A small self-supervised image encoder, trained from scratch.
Training: muon at rate 0.01, 21700 steps, batches of 128.
Data: trained on photos of plants, animals and fungi (iNaturalist), 155796 training examples, 17.8 epochs.
Rows from block 2, named by matrix and row number. Rows with one number belong to one neuron. Each number is 200 + 30 x the weight over its row's rms, rounded and kept within 0 to 999. All counts start at 0. After the name is the row's rms in percent of the matrix's.
# fc1: MLP up (model.blocks.2.mlp.fc1.weight, 1024x256), inputs 64-127
# fc2: MLP down (model.blocks.2.mlp.fc2.weight, 256x1024, transposed), outputs 64-127
fc1.910,143,279,187,163,208,250,221,145,213,152,172,252,208,141,172,201,200,155,198,207,237,178,176,204,210,210,183,159,229,171,225,193,186,222,201,199,196,215,233,194,242,167,174,167,205,182,176,190,204,195,225,304,180,223,212,200,218,226,171,228,182,133,185,208,178
fc1.911,124,196,196,194,222,215,198,131,185,185,224,249,116,160,202,206,200,254,170,222,197,182,235,178,194,209,224,182,188,201,203,161,179,244,232,177,183,201,163,196,160,194,272,173,162,218,245,250,277,232,159,156,188,191,204,217,174,176,253,226,187,224,187,171,195
fc1.912,081,246,182,213,195,187,216,214,176,229,202,261,254,177,191,223,196,187,245,200,227,206,208,225,189,188,198,204,174,192,172,157,224,209,206,227,225,200,195,217,221,226,236,193,135,238,199,210,239,233,222,144,219,180,207,130,166,200,197,189,220,207,210,191,204
fc1.913,102,201,242,197,177,175,205,228,284,260,202,164,260,206,192,175,179,182,220,236,214,155,242,208,161,236,184,243,175,157,208,164,204,171,238,188,197,161,232,222,187,193,181,247,233,199,258,216,230,191,223,189,218,190,239,236,167,276,178,258,210,251,178,165,195
fc1.914,099,171,150,220,193,156,207,174,163,197,192,193,211,201,155,245,185,202,241,227,158,155,224,178,165,223,167,260,178,275,188,210,185,197,207,204,178,157,184,170,231,176,218,179,244,175,240,172,156,211,172,196,199,192,164,177,226,210,197,177,220,186,187,211,175
fc1.915,060,158,161,222,172,276,196,232,178,159,206,202,191,190,189,198,171,231,185,204,208,241,118,203,241,206,240,178,194,233,189,153,173,113,267,168,180,201,226,206,242,181,154,164,198,182,214,221,181,216,221,172,232,204,211,187,208,220,156,167,137,182,213,165,193
fc1.916,116,183,187,214,210,205,179,188,240,175,207,190,222,186,140,222,234,200,228,205,210,158,171,277,159,179,221,209,213,176,141,191,225,204,203,191,232,124,206,233,197,179,200,236,157,233,176,173,166,191,164,223,189,159,191,178,218,242,165,235,215,191,193,139,141
fc1.917,110,238,227,215,206,228,138,229,211,224,168,163,199,206,166,203,243,140,202,176,239,199,222,187,259,185,223,201,145,219,243,160,165,225,222,207,201,225,221,181,231,261,195,175,214,211,133,235,176,209,232,223,196,203,193,148,167,244,214,150,182,209,223,171,224
fc1.918,110,142,143,125,160,186,231,182,168,219,210,191,205,142,229,193,213,193,167,218,214,202,234,168,146,198,201,216,201,246,242,159,194,237,163,245,232,234,178,175,169,182,215,183,201,232,209,223,243,173,180,223,189,143,196,200,240,162,195,198,204,169,173,150,159
fc1.919,091,190,191,159,213,185,193,171,162,177,161,165,212,227,187,199,142,207,156,249,198,208,226,164,199,225,212,189,200,242,224,211,153,252,253,211,169,242,264,234,174,192,155,204,198,199,212,170,242,253,206,269,202,194,220,262,269,236,174,201,172,161,161,208,210
fc1.920,093,214,152,210,215,199,182,175,218,183,218,236,156,183,212,206,147,201,165,221,175,225,220,179,197,255,154,208,177,136,182,188,194,205,173,173,218,247,175,175,250,177,240,186,226,270,193,146,194,195,179,245,204,215,226,173,237,187,213,130,248,202,196,202,220
fc1.921,094,190,242,192,220,216,232,209,166,189,213,209,190,161,227,216,242,201,179,143,176,149,223,218,162,247,168,191,194,187,226,223,144,182,182,213,237,182,195,207,197,208,200,177,118,185,226,223,188,185,185,211,260,212,209,227,190,139,188,173,215,210,193,208,189
fc1.922,194,145,196,226,174,173,199,191,221,212,100,200,139,198,169,223,185,214,187,231,190,200,193,274,186,221,171,161,256,208,236,180,210,184,209,222,139,205,163,180,155,155,234,241,209,183,202,223,183,225,214,212,199,202,149,194,223,119,185,242,161,166,193,178,203
fc1.923,071,198,191,224,217,212,178,150,189,243,163,178,181,207,149,251,205,194,202,232,214,212,257,169,202,198,232,202,182,159,187,184,176,138,201,162,237,202,147,161,281,221,225,248,196,198,206,159,153,177,240,147,200,240,253,232,228,226,199,227,182,161,202,208,234
fc1.924,120,211,266,164,167,187,205,181,175,217,201,232,231,215,190,218,200,142,179,198,220,173,240,234,211,194,216,235,231,199,244,154,198,203,215,184,185,198,163,150,219,244,185,207,220,210,206,265,198,155,205,248,239,226,159,165,230,218,168,226,148,228,209,187,178
fc1.925,149,177,213,181,217,192,190,205,182,157,208,182,219,170,229,184,215,178,226,223,209,215,191,224,194,159,177,219,164,232,217,192,253,179,239,197,191,215,196,201,241,208,185,188,197,164,258,215,197,200,264,183,199,213,179,230,204,228,175,227,225,186,207,219,213
fc1.926,098,209,214,209,170,217,199,195,179,210,187,248,226,222,222,214,201,207,162,126,222,284,229,209,203,192,198,143,235,212,165,208,249,201,224,199,161,159,169,209,227,217,219,231,197,167,221,216,197,233,173,225,219,130,201,218,178,210,179,217,196,174,166,206,185
fc1.927,079,188,190,228,197,236,191,195,140,182,199,189,216,176,220,235,141,201,169,200,236,246,215,217,193,187,236,171,220,249,196,157,206,247,185,220,232,239,193,201,200,179,204,184,243,159,209,262,220,194,213,190,220,191,216,239,197,213,198,219,169,163,214,199,197
fc1.928,078,193,168,169,190,227,220,222,186,195,230,212,204,241,208,194,193,203,273,229,213,194,200,184,210,207,216,185,186,213,182,199,152,218,189,189,199,233,188,192,255,182,206,182,273,204,187,199,210,175,201,243,222,208,194,199,182,207,247,215,149,154,234,240,197
fc1.929,071,160,224,220,162,198,192,210,189,202,183,201,184,136,228,189,152,168,212,228,249,266,243,195,181,206,181,154,182,164,238,164,209,215,174,211,164,127,188,229,173,190,243,195,145,160,212,198,218,254,192,239,209,152,182,225,173,195,236,256,163,197,154,210,146
fc1.930,081,167,217,196,240,265,255,204,206,181,204,199,191,170,204,234,178,229,183,211,228,211,203,208,171,180,149,200,206,238,203,175,192,186,206,219,197,222,207,238,183,143,158,199,201,184,211,207,169,208,190,149,205,235,202,200,191,184,224,227,164,193,207,200,251
fc1.931,130,230,217,179,178,202,197,181,236,228,275,222,172,210,224,223,221,236,206,235,222,165,197,195,248,232,214,199,197,213,185,180,206,171,188,166,190,153,219,271,237,207,198,228,261,248,214,208,184,227,257,208,199,200,223,172,185,195,190,231,245,184,204,137,236
fc1.932,057,182,185,206,171,189,218,165,242,189,171,231,184,160,223,201,184,214,210,166,286,252,192,228,173,252,200,178,181,165,158,189,200,235,246,226,185,190,209,198,211,245,161,171,196,205,203,185,190,155,210,218,227,224,220,179,155,196,211,203,208,221,202,193,213
fc1.933,058,153,135,235,171,208,177,196,203,211,252,179,189,207,186,168,210,245,195,185,212,202,161,197,208,195,223,198,208,190,226,246,274,207,183,193,222,208,194,183,193,181,243,237,161,143,172,167,195,214,209,158,192,196,166,203,214,226,219,250,187,207,221,174,198
fc1.934,103,217,186,151,198,194,214,234,184,175,211,182,188,222,153,176,220,210,143,210,196,198,237,132,185,242,226,244,225,190,208,203,160,170,209,269,240,200,190,204,221,208,115,245,199,201,197,209,255,190,146,240,148,188,189,198,189,139,199,193,134,204,212,199,219
fc1.935,106,208,204,231,198,175,185,191,219,215,176,233,203,213,215,221,190,190,205,149,188,192,228,205,215,200,247,120,207,212,213,221,276,232,184,159,161,154,202,154,190,222,237,170,164,199,192,193,201,153,221,238,187,245,226,220,218,224,192,168,240,184,180,213,180
fc1.936,136,217,206,213,196,242,191,206,202,155,211,177,217,246,171,199,215,265,182,196,225,239,264,192,211,225,186,166,171,201,189,225,134,241,242,192,175,190,214,188,211,168,226,237,210,198,175,254,160,190,190,265,213,174,212,233,204,185,216,208,202,211,115,203,229
fc1.937,141,134,216,171,204,194,172,207,173,224,145,211,226,177,165,210,235,187,163,174,185,175,242,195,165,197,188,183,219,246,217,180,208,183,216,184,188,142,219,218,172,165,232,160,215,220,187,240,182,179,146,209,318,256,186,161,206,227,199,221,200,182,233,172,258
fc1.938,160,193,156,203,192,222,182,171,202,216,184,185,277,188,209,244,190,197,201,246,178,163,152,209,182,207,175,222,188,234,170,186,252,201,181,168,255,208,193,188,225,226,142,209,198,223,179,173,146,214,220,263,219,248,205,184,194,134,166,142,238,172,205,164,216
fc1.939,121,187,134,215,190,222,178,203,193,199,174,180,214,206,164,244,238,179,261,184,181,192,241,236,194,166,210,196,184,207,205,152,190,199,225,183,224,224,106,208,235,176,221,237,212,237,208,201,219,184,208,211,192,203,213,145,132,197,172,188,190,171,219,173,239
fc1.940,077,242,214,170,216,199,174,182,160,211,186,210,211,198,204,174,240,227,197,216,168,171,229,159,205,277,158,241,210,147,178,169,213,179,250,182,208,188,152,203,180,167,154,194,167,254,158,236,242,229,155,222,196,184,224,222,190,204,220,184,223,194,143,222,148
fc1.941,097,220,211,206,215,191,184,217,176,224,203,227,186,222,182,186,169,210,233,222,232,172,181,186,124,165,170,189,187,163,206,168,238,144,146,238,198,184,226,227,182,246,182,212,231,189,147,196,209,167,187,251,219,212,164,208,213,207,234,225,174,206,189,239,228
fc1.942,155,258,159,139,190,145,235,200,183,228,204,193,181,220,213,154,157,248,203,146,240,175,182,167,135,154,220,162,248,229,170,145,191,154,205,216,209,166,243,229,182,215,181,188,163,168,221,172,230,252,219,214,210,181,249,185,164,227,251,226,227,210,208,208,239
fc1.943,084,174,187,210,148,241,271,238,170,198,190,156,157,187,225,166,198,231,226,212,194,184,208,254,226,234,201,251,187,208,182,213,211,199,173,234,208,235,195,220,236,242,210,228,239,180,168,165,242,212,180,191,195,185,180,203,206,149,130,140,203,187,162,226,186
fc1.944,099,223,228,197,178,256,198,166,230,185,239,214,200,200,212,190,189,204,195,198,198,185,226,175,223,218,164,233,226,197,163,206,189,201,120,177,230,227,209,171,241,187,161,170,186,179,162,175,235,215,127,202,185,241,184,241,223,224,192,189,141,173,206,211,231
fc1.945,099,169,178,236,197,231,175,116,184,136,211,232,225,190,249,191,257,196,251,179,203,176,210,169,162,167,226,187,202,214,220,199,178,260,210,248,147,179,197,142,254,213,222,212,204,218,188,171,162,201,189,251,214,242,195,159,171,236,186,177,222,174,225,175,178
fc1.946,138,219,159,189,155,221,223,184,163,261,209,206,219,191,251,186,224,233,194,193,162,210,191,201,169,200,170,210,188,258,138,161,213,199,255,227,187,220,150,245,195,204,197,211,241,219,225,165,149,189,201,162,219,202,203,194,181,185,186,161,201,178,251,143,266
fc1.947,077,196,215,204,187,221,167,211,169,225,214,233,198,208,163,204,256,166,114,209,184,144,224,208,230,129,154,172,210,170,218,170,170,176,183,180,277,202,224,209,157,185,236,178,205,202,251,297,157,217,177,189,170,186,171,210,270,225,220,177,199,169,202,194,205
fc1.948,110,190,251,188,251,223,221,198,183,218,168,238,192,210,187,156,217,220,208,202,213,120,195,214,253,211,205,174,184,199,261,154,259,176,183,126,254,229,180,256,243,236,208,188,257,195,161,201,241,194,212,169,194,187,182,223,199,209,152,152,227,189,202,188,152
fc1.949,071,166,181,182,186,187,194,223,156,185,184,213,164,197,181,173,204,159,171,223,213,148,195,248,221,194,184,222,225,136,171,155,214,184,204,209,135,188,241,201,174,224,182,174,199,243,247,213,205,164,213,210,214,207,202,274,157,208,172,190,207,203,182,205,181
fc1.950,134,208,203,175,166,195,182,238,236,140,226,154,200,201,217,189,236,252,238,193,218,177,186,236,202,222,179,186,193,211,154,248,163,214,162,216,216,178,220,223,197,231,217,241,134,216,194,163,169,197,179,207,190,230,214,199,141,193,190,219,183,227,225,238,231
fc1.951,071,167,201,178,145,232,241,185,123,240,172,170,183,202,253,232,210,185,222,202,205,197,168,212,191,228,216,180,233,171,183,154,256,255,142,170,132,173,180,192,235,233,215,189,160,143,124,210,233,237,178,152,158,175,136,219,170,158,230,202,137,213,190,203,183
fc1.952,068,178,223,196,240,223,194,181,163,180,180,216,142,157,211,210,255,160,229,204,192,202,219,226,213,206,184,245,172,243,257,217,202,146,157,208,217,171,167,248,176,210,219,149,246,227,210,263,213,202,217,195,166,203,182,198,174,265,278,266,200,204,239,168,183
fc1.953,059,233,221,210,224,228,201,175,271,239,222,194,163,208,217,206,250,173,162,180,191,176,164,219,216,181,165,164,175,208,196,178,204,202,190,237,189,223,168,241,250,212,180,234,231,212,217,182,164,197,212,198,182,186,202,206,229,144,244,250,192,226,153,186,194
fc1.954,157,256,196,189,181,187,191,231,208,222,220,195,214,189,226,224,220,180,189,199,193,158,182,167,184,213,153,237,217,239,126,165,238,187,212,210,211,208,197,157,224,169,228,218,206,186,230,215,170,176,198,139,186,212,263,193,183,168,228,190,179,242,172,219,141
fc1.955,119,221,191,247,218,99,203,219,186,221,169,222,227,200,185,207,232,155,130,207,125,168,195,195,177,206,202,194,275,214,141,199,200,193,209,148,228,182,172,194,181,206,212,217,166,163,182,221,146,217,198,209,191,206,237,215,235,203,174,205,236,180,253,201,164
fc1.956,134,193,171,206,206,215,158,218,172,195,203,235,208,236,195,208,216,237,162,150,177,178,252,234,193,183,198,187,241,241,160,222,205,240,196,163,167,189,217,172,181,172,142,178,259,222,240,202,181,186,182,221,194,189,205,128,221,205,238,157,158,225,203,204,182
fc1.957,052,219,197,206,196,174,216,176,157,185,162,214,184,186,174,210,172,171,236,217,237,230,230,238,187,233,191,198,184,153,220,189,269,189,222,218,174,213,205,186,203,240,214,251,155,214,217,207,223,189,224,184,203,203,229,244,188,218,150,221,210,275,171,142,196
fc1.958,097,191,241,208,232,235,175,194,242,146,163,175,199,185,170,197,167,171,204,193,196,188,209,218,226,232,200,179,217,204,210,205,153,204,176,228,213,195,193,190,204,185,175,176,211,199,243,219,217,195,198,228,172,208,190,205,246,230,238,165,197,257,193,216,197
fc1.959,058,239,228,199,151,202,196,208,214,141,225,209,210,250,230,212,189,212,221,225,272,235,226,164,182,217,177,205,246,222,209,191,208,221,253,233,175,188,224,190,211,221,197,215,220,209,213,142,184,200,178,199,202,213,251,246,258,206,209,261,230,188,213,179,176
fc1.960,098,158,173,220,162,248,199,183,167,158,241,252,193,225,230,230,222,156,168,150,190,201,229,173,143,166,180,220,243,230,220,218,175,230,151,219,192,184,214,186,209,139,201,211,189,168,189,214,193,189,236,219,276,233,168,186,254,199,256,244,265,211,173,199,146
fc1.961,077,169,222,133,220,197,216,255,169,206,214,229,149,250,202,164,191,165,223,257,200,229,176,241,160,186,164,178,243,199,223,190,173,159,217,222,210,226,212,177,190,155,181,205,228,191,196,208,244,148,164,189,244,192,221,214,169,210,171,197,207,174,188,202,226
fc2.910,140,144,204,206,183,202,205,202,196,261,224,171,166,231,167,210,188,219,188,188,243,220,207,195,229,166,267,190,248,197,220,177,205,233,198,190,218,184,206,166,259,216,199,223,237,239,216,185,208,189,164,181,206,217,228,143,199,202,176,199,163,170,251,186,208
fc2.911,109,193,158,165,184,200,204,230,216,269,191,191,256,215,199,152,257,182,158,190,177,221,188,242,202,238,212,171,109,198,163,237,190,143,156,200,205,192,235,176,242,186,201,206,216,205,174,259,163,180,222,212,184,232,181,212,189,214,235,193,191,149,197,220,244
fc2.912,090,183,195,171,202,235,237,163,230,130,252,207,216,164,206,221,207,241,237,189,175,224,171,160,182,223,149,224,217,204,189,200,243,186,172,197,231,213,240,160,263,170,177,174,181,191,253,189,196,173,173,203,273,175,211,202,153,215,191,189,220,205,247,189,175
fc2.913,102,184,177,229,199,172,209,216,160,194,169,238,152,226,240,210,216,179,162,218,189,193,183,177,198,209,186,164,191,193,189,193,199,251,209,198,214,189,143,212,165,152,176,173,207,233,147,221,221,127,129,212,152,183,156,203,224,209,237,115,217,202,184,254,189
fc2.914,105,190,203,159,257,238,214,249,220,152,157,169,183,166,217,174,147,247,155,196,204,225,224,189,210,189,230,169,226,169,175,196,188,210,216,218,215,216,192,214,161,205,246,174,181,233,250,218,232,163,242,193,229,160,226,229,213,218,212,137,201,207,195,247,215
fc2.915,061,198,151,205,210,203,186,183,187,230,224,198,259,175,201,193,204,224,200,221,231,171,266,211,160,185,156,243,217,142,202,241,188,246,197,220,196,209,241,167,220,223,247,259,188,190,225,171,242,206,217,187,178,211,208,158,201,223,204,231,231,234,194,206,221
fc2.916,123,182,189,174,197,192,178,236,213,219,182,183,204,219,204,172,151,205,215,264,172,206,223,228,250,184,215,220,229,204,235,265,216,164,199,209,192,157,190,173,196,132,192,230,208,220,181,206,172,158,238,207,171,198,177,189,175,166,243,236,250,156,257,226,173
fc2.917,120,216,203,112,190,133,261,193,163,145,161,188,211,210,222,167,237,167,213,224,173,204,120,184,184,154,211,203,236,202,196,197,255,164,148,234,218,232,143,217,228,162,186,216,195,211,222,234,238,176,210,157,194,223,144,221,176,200,176,213,220,157,178,215,253
fc2.918,119,239,158,205,241,187,165,213,190,171,193,245,241,232,207,205,196,196,222,180,172,242,135,210,252,207,214,192,189,205,203,218,187,191,217,185,198,172,172,261,210,234,183,187,230,162,194,194,184,217,221,164,224,257,207,205,202,206,255,170,223,183,240,228,250
fc2.919,100,195,185,195,159,221,231,185,247,177,196,230,220,237,190,226,175,151,174,191,220,238,216,192,238,233,197,236,242,277,209,215,212,217,179,157,211,177,243,215,240,172,185,178,223,165,231,193,141,146,207,211,148,151,236,224,191,195,195,203,177,182,220,226,205
fc2.920,095,222,194,206,201,197,200,199,178,201,220,199,209,215,213,225,245,236,273,214,244,172,119,194,216,206,158,191,216,254,233,190,214,148,231,196,217,145,201,241,188,233,188,215,229,186,235,217,193,161,225,191,264,216,204,178,174,234,197,217,223,170,260,220,219
fc2.921,088,181,184,209,182,202,216,210,204,249,218,186,193,182,169,193,167,128,203,232,175,183,198,232,239,151,207,221,178,175,196,230,212,205,154,150,201,293,228,196,186,226,226,210,283,178,225,209,234,237,196,175,180,220,212,196,225,269,234,195,219,155,183,214,201
fc2.922,173,232,193,177,181,231,162,197,165,202,284,198,260,194,177,206,228,236,217,207,214,212,217,176,186,226,200,234,117,257,186,160,148,213,216,170,254,198,225,236,189,198,180,162,228,184,193,214,220,251,198,236,217,164,175,206,195,229,157,181,155,177,227,183,223
fc2.923,065,237,191,172,215,168,242,188,203,142,208,239,178,201,248,156,236,233,210,235,224,184,113,218,209,152,163,204,200,243,204,234,252,220,213,206,150,168,226,240,198,179,172,161,178,162,219,204,239,186,164,210,186,192,178,158,196,191,181,180,206,209,192,177,167
fc2.924,126,179,185,227,168,226,193,225,179,169,160,203,220,173,183,233,211,202,170,254,244,225,140,156,228,177,207,191,211,238,246,186,215,205,194,210,224,227,203,185,247,143,250,203,212,182,144,178,227,155,216,196,214,156,179,185,151,162,240,207,210,217,206,201,182
fc2.925,144,182,183,217,199,210,230,173,235,266,227,196,199,216,160,194,228,217,209,144,212,221,163,197,246,207,200,220,188,173,270,205,244,174,206,190,194,182,171,190,229,189,226,228,217,243,243,186,191,223,210,187,194,216,229,159,187,233,185,178,195,134,191,155,219
fc2.926,088,168,239,257,186,208,230,187,205,199,194,178,243,168,218,150,227,180,198,198,211,150,195,217,196,220,204,196,159,213,225,203,235,175,233,213,197,288,202,189,201,181,207,184,190,188,197,221,188,209,216,177,216,148,198,238,203,150,194,207,176,207,160,221,163
fc2.927,076,213,187,234,268,174,198,225,218,214,222,209,208,211,164,170,197,204,224,182,229,219,259,217,193,183,216,238,192,160,163,149,166,174,212,219,157,168,185,179,160,204,212,215,244,170,171,171,210,198,205,148,212,174,231,218,213,243,173,182,206,219,172,235,234
fc2.928,075,212,239,234,222,218,169,158,218,210,184,216,177,202,152,185,199,194,197,231,211,208,247,202,192,221,186,172,152,221,197,180,236,151,247,189,171,197,198,198,146,182,197,262,148,222,195,228,216,149,202,166,162,249,168,187,188,155,173,162,198,229,224,204,230
fc2.929,067,235,153,177,265,185,149,211,193,217,206,242,211,229,164,219,164,212,191,246,212,188,219,219,196,186,188,214,186,205,197,225,169,237,213,234,189,242,210,182,147,213,204,195,242,215,245,269,144,175,208,143,178,209,172,156,183,179,154,118,207,189,186,184,205
fc2.930,091,233,152,235,219,165,197,216,219,263,242,233,161,176,157,249,230,183,275,219,207,163,198,193,188,206,207,201,155,180,198,181,217,188,192,159,172,223,189,166,151,242,203,222,225,226,235,178,217,214,195,231,193,139,171,180,202,195,222,170,225,138,218,204,173
fc2.931,130,242,168,187,193,160,225,211,184,191,164,165,168,222,168,142,197,155,242,170,207,247,184,159,237,229,154,150,195,210,201,208,217,222,188,187,198,218,236,194,138,149,175,240,185,220,167,172,221,158,142,204,217,184,195,252,180,244,214,137,186,182,147,200,171
fc2.932,060,268,207,232,164,223,181,208,202,163,229,194,229,219,233,201,233,183,232,196,198,178,138,210,194,133,176,217,206,176,236,165,257,185,204,199,178,207,193,224,178,173,232,179,213,180,216,258,209,200,242,237,211,194,174,126,217,210,233,196,229,175,181,255,186
fc2.933,059,188,217,203,216,229,245,140,162,195,181,226,209,172,202,214,219,239,252,175,151,209,236,194,207,174,214,206,215,192,137,201,210,221,182,141,177,151,163,212,186,212,225,212,212,241,252,215,216,193,254,211,182,173,219,204,213,169,159,186,265,188,229,215,189
fc2.934,101,245,202,272,185,164,190,183,258,198,221,208,194,248,194,187,240,226,230,202,179,172,180,219,152,193,227,216,196,214,193,253,209,242,223,152,173,137,178,226,230,165,227,111,187,208,169,196,162,184,199,192,149,176,240,200,212,210,225,190,229,183,238,156,177
fc2.935,101,151,191,216,232,173,174,220,144,158,254,164,147,234,235,211,221,252,244,232,174,188,205,193,188,197,177,229,250,171,205,162,168,176,217,220,234,201,164,208,158,187,202,158,223,229,224,185,205,176,210,215,185,120,157,178,171,194,224,171,175,212,205,209,220
fc2.936,129,177,160,222,206,187,184,274,221,188,213,188,231,153,238,191,195,236,146,171,205,223,158,165,196,188,221,187,195,202,165,160,244,175,176,189,246,223,241,187,215,236,248,176,158,163,199,211,209,219,185,183,171,175,260,178,206,213,159,189,191,206,165,227,207
fc2.937,154,210,185,238,152,267,204,184,211,204,201,218,238,155,214,191,258,178,216,240,153,262,153,240,230,191,233,230,196,181,261,217,173,192,184,262,232,211,172,224,197,214,233,217,236,239,253,176,193,154,239,235,214,193,188,156,173,224,189,223,206,198,174,153,252
fc2.938,130,253,226,196,176,201,219,174,161,261,212,239,201,213,178,238,238,234,190,201,228,227,180,187,193,210,260,219,177,240,218,246,201,205,138,159,191,183,198,169,133,185,200,217,274,142,207,231,206,227,203,182,149,158,196,231,195,186,259,216,150,228,208,214,186
fc2.939,112,220,236,194,172,181,248,179,145,220,217,214,179,232,188,205,200,223,178,207,228,207,264,189,206,183,228,235,195,216,183,257,231,151,178,197,222,206,252,166,204,165,212,204,190,148,232,196,184,209,241,196,208,206,182,236,229,197,237,185,167,272,172,166,163
fc2.940,085,216,229,182,169,156,231,208,230,209,202,126,187,238,179,200,194,184,200,185,176,228,170,229,216,128,269,162,215,242,195,200,170,227,200,192,216,193,204,229,259,271,190,216,170,227,208,158,234,184,241,192,183,235,150,190,176,210,199,225,193,210,230,139,171
fc2.941,098,185,196,168,240,167,184,169,219,204,237,163,194,197,175,167,197,230,160,154,168,170,212,208,170,203,278,257,170,185,223,191,164,226,257,191,240,207,243,174,204,201,198,203,143,204,202,211,258,234,207,152,196,220,175,224,204,204,181,192,245,217,213,201,161
fc2.942,150,191,156,204,223,194,200,192,211,193,167,226,285,195,202,195,203,213,214,186,150,198,254,252,205,177,219,173,154,207,192,161,244,227,196,175,213,265,230,237,212,212,208,233,157,199,176,221,241,244,166,216,211,143,218,218,235,180,204,221,208,149,246,193,200
fc2.943,085,183,215,178,241,177,118,206,214,194,234,188,221,213,166,177,208,206,239,132,188,235,226,123,155,221,237,202,194,187,243,199,210,189,261,185,244,179,223,226,126,174,222,191,190,252,204,225,160,177,178,241,163,146,227,208,241,263,207,196,218,170,157,188,233
fc2.944,099,159,212,178,218,146,184,253,147,227,214,167,178,243,178,185,175,225,224,176,199,237,165,239,175,197,183,148,172,200,146,255,241,217,256,194,184,212,161,217,235,203,236,217,223,220,211,207,234,229,192,217,184,176,213,201,161,200,192,191,195,194,182,201,213
fc2.945,089,214,199,182,124,213,219,272,217,179,192,189,169,227,205,225,192,182,180,187,196,264,203,198,248,182,175,196,170,220,237,227,256,211,214,180,181,279,187,210,194,213,229,202,223,193,157,211,196,179,224,207,221,175,188,202,196,211,222,220,196,165,186,216,188
fc2.946,142,202,210,169,221,192,197,198,235,201,212,159,178,228,161,212,209,177,182,187,277,251,233,275,198,210,233,196,182,215,228,280,208,176,198,216,209,203,217,175,169,192,212,234,157,143,247,215,159,167,209,226,215,195,199,243,191,232,196,202,193,162,192,197,200
fc2.947,074,200,214,184,225,179,199,179,191,180,214,142,186,189,221,176,224,195,228,163,216,188,190,201,218,254,215,236,221,214,202,218,251,202,171,172,153,186,193,174,234,249,226,194,242,154,204,204,168,215,177,191,199,223,180,171,155,180,179,251,202,250,203,197,205
fc2.948,112,183,169,198,219,194,215,183,168,193,200,194,197,220,207,200,232,206,209,199,157,206,196,197,181,192,185,258,160,197,188,216,179,198,181,172,196,192,154,273,193,125,186,201,136,212,193,216,168,211,204,202,268,192,213,167,215,221,228,197,184,231,172,210,193
fc2.949,072,195,215,233,213,176,196,151,237,191,238,220,259,203,215,235,248,171,258,178,206,224,156,171,210,160,194,168,173,228,210,212,176,183,224,195,221,154,166,182,222,213,219,192,222,212,180,238,248,189,206,156,218,257,214,138,224,228,190,191,196,155,211,251,192
fc2.950,130,200,199,166,228,189,181,209,214,217,165,282,183,196,248,181,172,192,215,238,196,201,175,241,183,161,208,219,235,248,226,212,196,144,280,242,230,208,189,227,236,189,189,205,193,197,219,195,215,251,220,172,249,207,155,185,202,155,189,251,184,167,219,178,194
fc2.951,075,244,187,202,226,211,140,209,237,198,236,214,218,191,211,179,214,180,180,171,188,215,210,187,203,179,232,218,219,218,235,231,141,176,220,204,215,194,207,171,160,214,217,183,266,216,210,263,158,161,229,241,216,253,245,158,210,205,133,188,230,236,200,214,184
fc2.952,068,180,209,207,270,187,139,141,234,195,197,205,228,183,209,190,187,175,220,206,220,228,160,185,206,139,186,197,202,200,268,205,241,172,217,195,187,189,205,189,170,170,206,167,144,220,222,266,158,233,250,195,186,206,200,164,222,198,193,176,267,205,223,148,191
fc2.953,060,190,204,128,228,206,191,180,170,173,197,199,175,255,212,225,207,205,213,204,189,227,163,165,205,228,207,193,142,178,234,161,232,227,156,163,162,204,205,179,171,211,193,204,200,176,176,218,231,251,184,181,243,216,212,212,158,157,199,205,206,170,158,198,231
fc2.954,162,148,210,176,181,167,199,185,196,224,222,190,177,189,197,155,199,186,163,240,201,221,185,240,236,210,227,230,224,168,199,238,218,162,170,167,224,217,242,262,188,222,180,244,199,149,170,168,244,213,195,213,156,203,177,225,155,241,208,175,165,170,199,225,198
fc2.955,119,155,138,174,210,214,193,162,254,204,233,204,158,228,219,233,190,213,221,220,211,197,254,195,186,217,193,180,224,183,245,260,188,213,193,223,156,188,203,210,191,220,175,174,214,223,209,208,236,182,213,206,200,189,240,191,204,244,243,188,174,223,155,241,194
fc2.956,152,164,223,207,179,219,200,177,220,219,218,217,218,215,167,227,201,194,253,259,234,250,147,192,233,225,186,231,234,171,243,166,218,210,146,207,218,246,236,176,227,236,144,168,188,196,231,189,204,217,167,184,214,203,149,171,185,245,173,218,242,212,193,193,234
fc2.957,046,188,155,208,218,216,177,230,238,221,213,187,199,226,182,198,226,223,158,191,150,169,188,152,231,172,193,179,208,243,181,201,170,224,187,162,193,155,203,174,196,195,193,165,258,192,150,202,187,196,183,234,186,222,211,140,171,184,233,146,168,129,213,232,230
fc2.958,094,217,169,222,161,184,200,221,222,189,137,188,217,215,240,190,234,209,238,188,187,190,157,246,149,204,215,184,245,161,243,230,221,241,160,141,194,182,214,217,170,194,176,218,184,194,179,225,160,201,194,192,195,161,209,155,183,198,190,181,205,194,131,152,207
fc2.959,051,213,174,200,232,183,191,228,178,272,155,214,206,186,138,159,234,166,188,215,182,213,172,258,182,240,238,165,128,214,212,178,177,177,158,203,186,197,211,156,250,221,227,206,172,143,169,197,219,211,215,232,169,211,142,210,180,197,218,200,186,166,147,257,199
fc2.960,099,228,265,161,215,174,203,159,209,178,195,215,186,231,177,202,207,236,203,253,240,224,180,188,212,190,195,211,176,207,181,269,199,220,149,179,211,260,214,153,175,200,189,202,164,175,206,204,158,143,195,214,180,220,250,212,206,206,188,199,192,152,222,203,264
fc2.961,073,241,156,288,191,214,217,173,217,210,196,203,177,156,211,196,208,213,177,189,171,177,278,167,240,203,220,199,194,205,208,174,238,242,150,170,244,204,186,197,236,240,175,212,190,195,169,152,154,238,203,260,142,158,166,206,215,178,175,202,189,219,242,147,175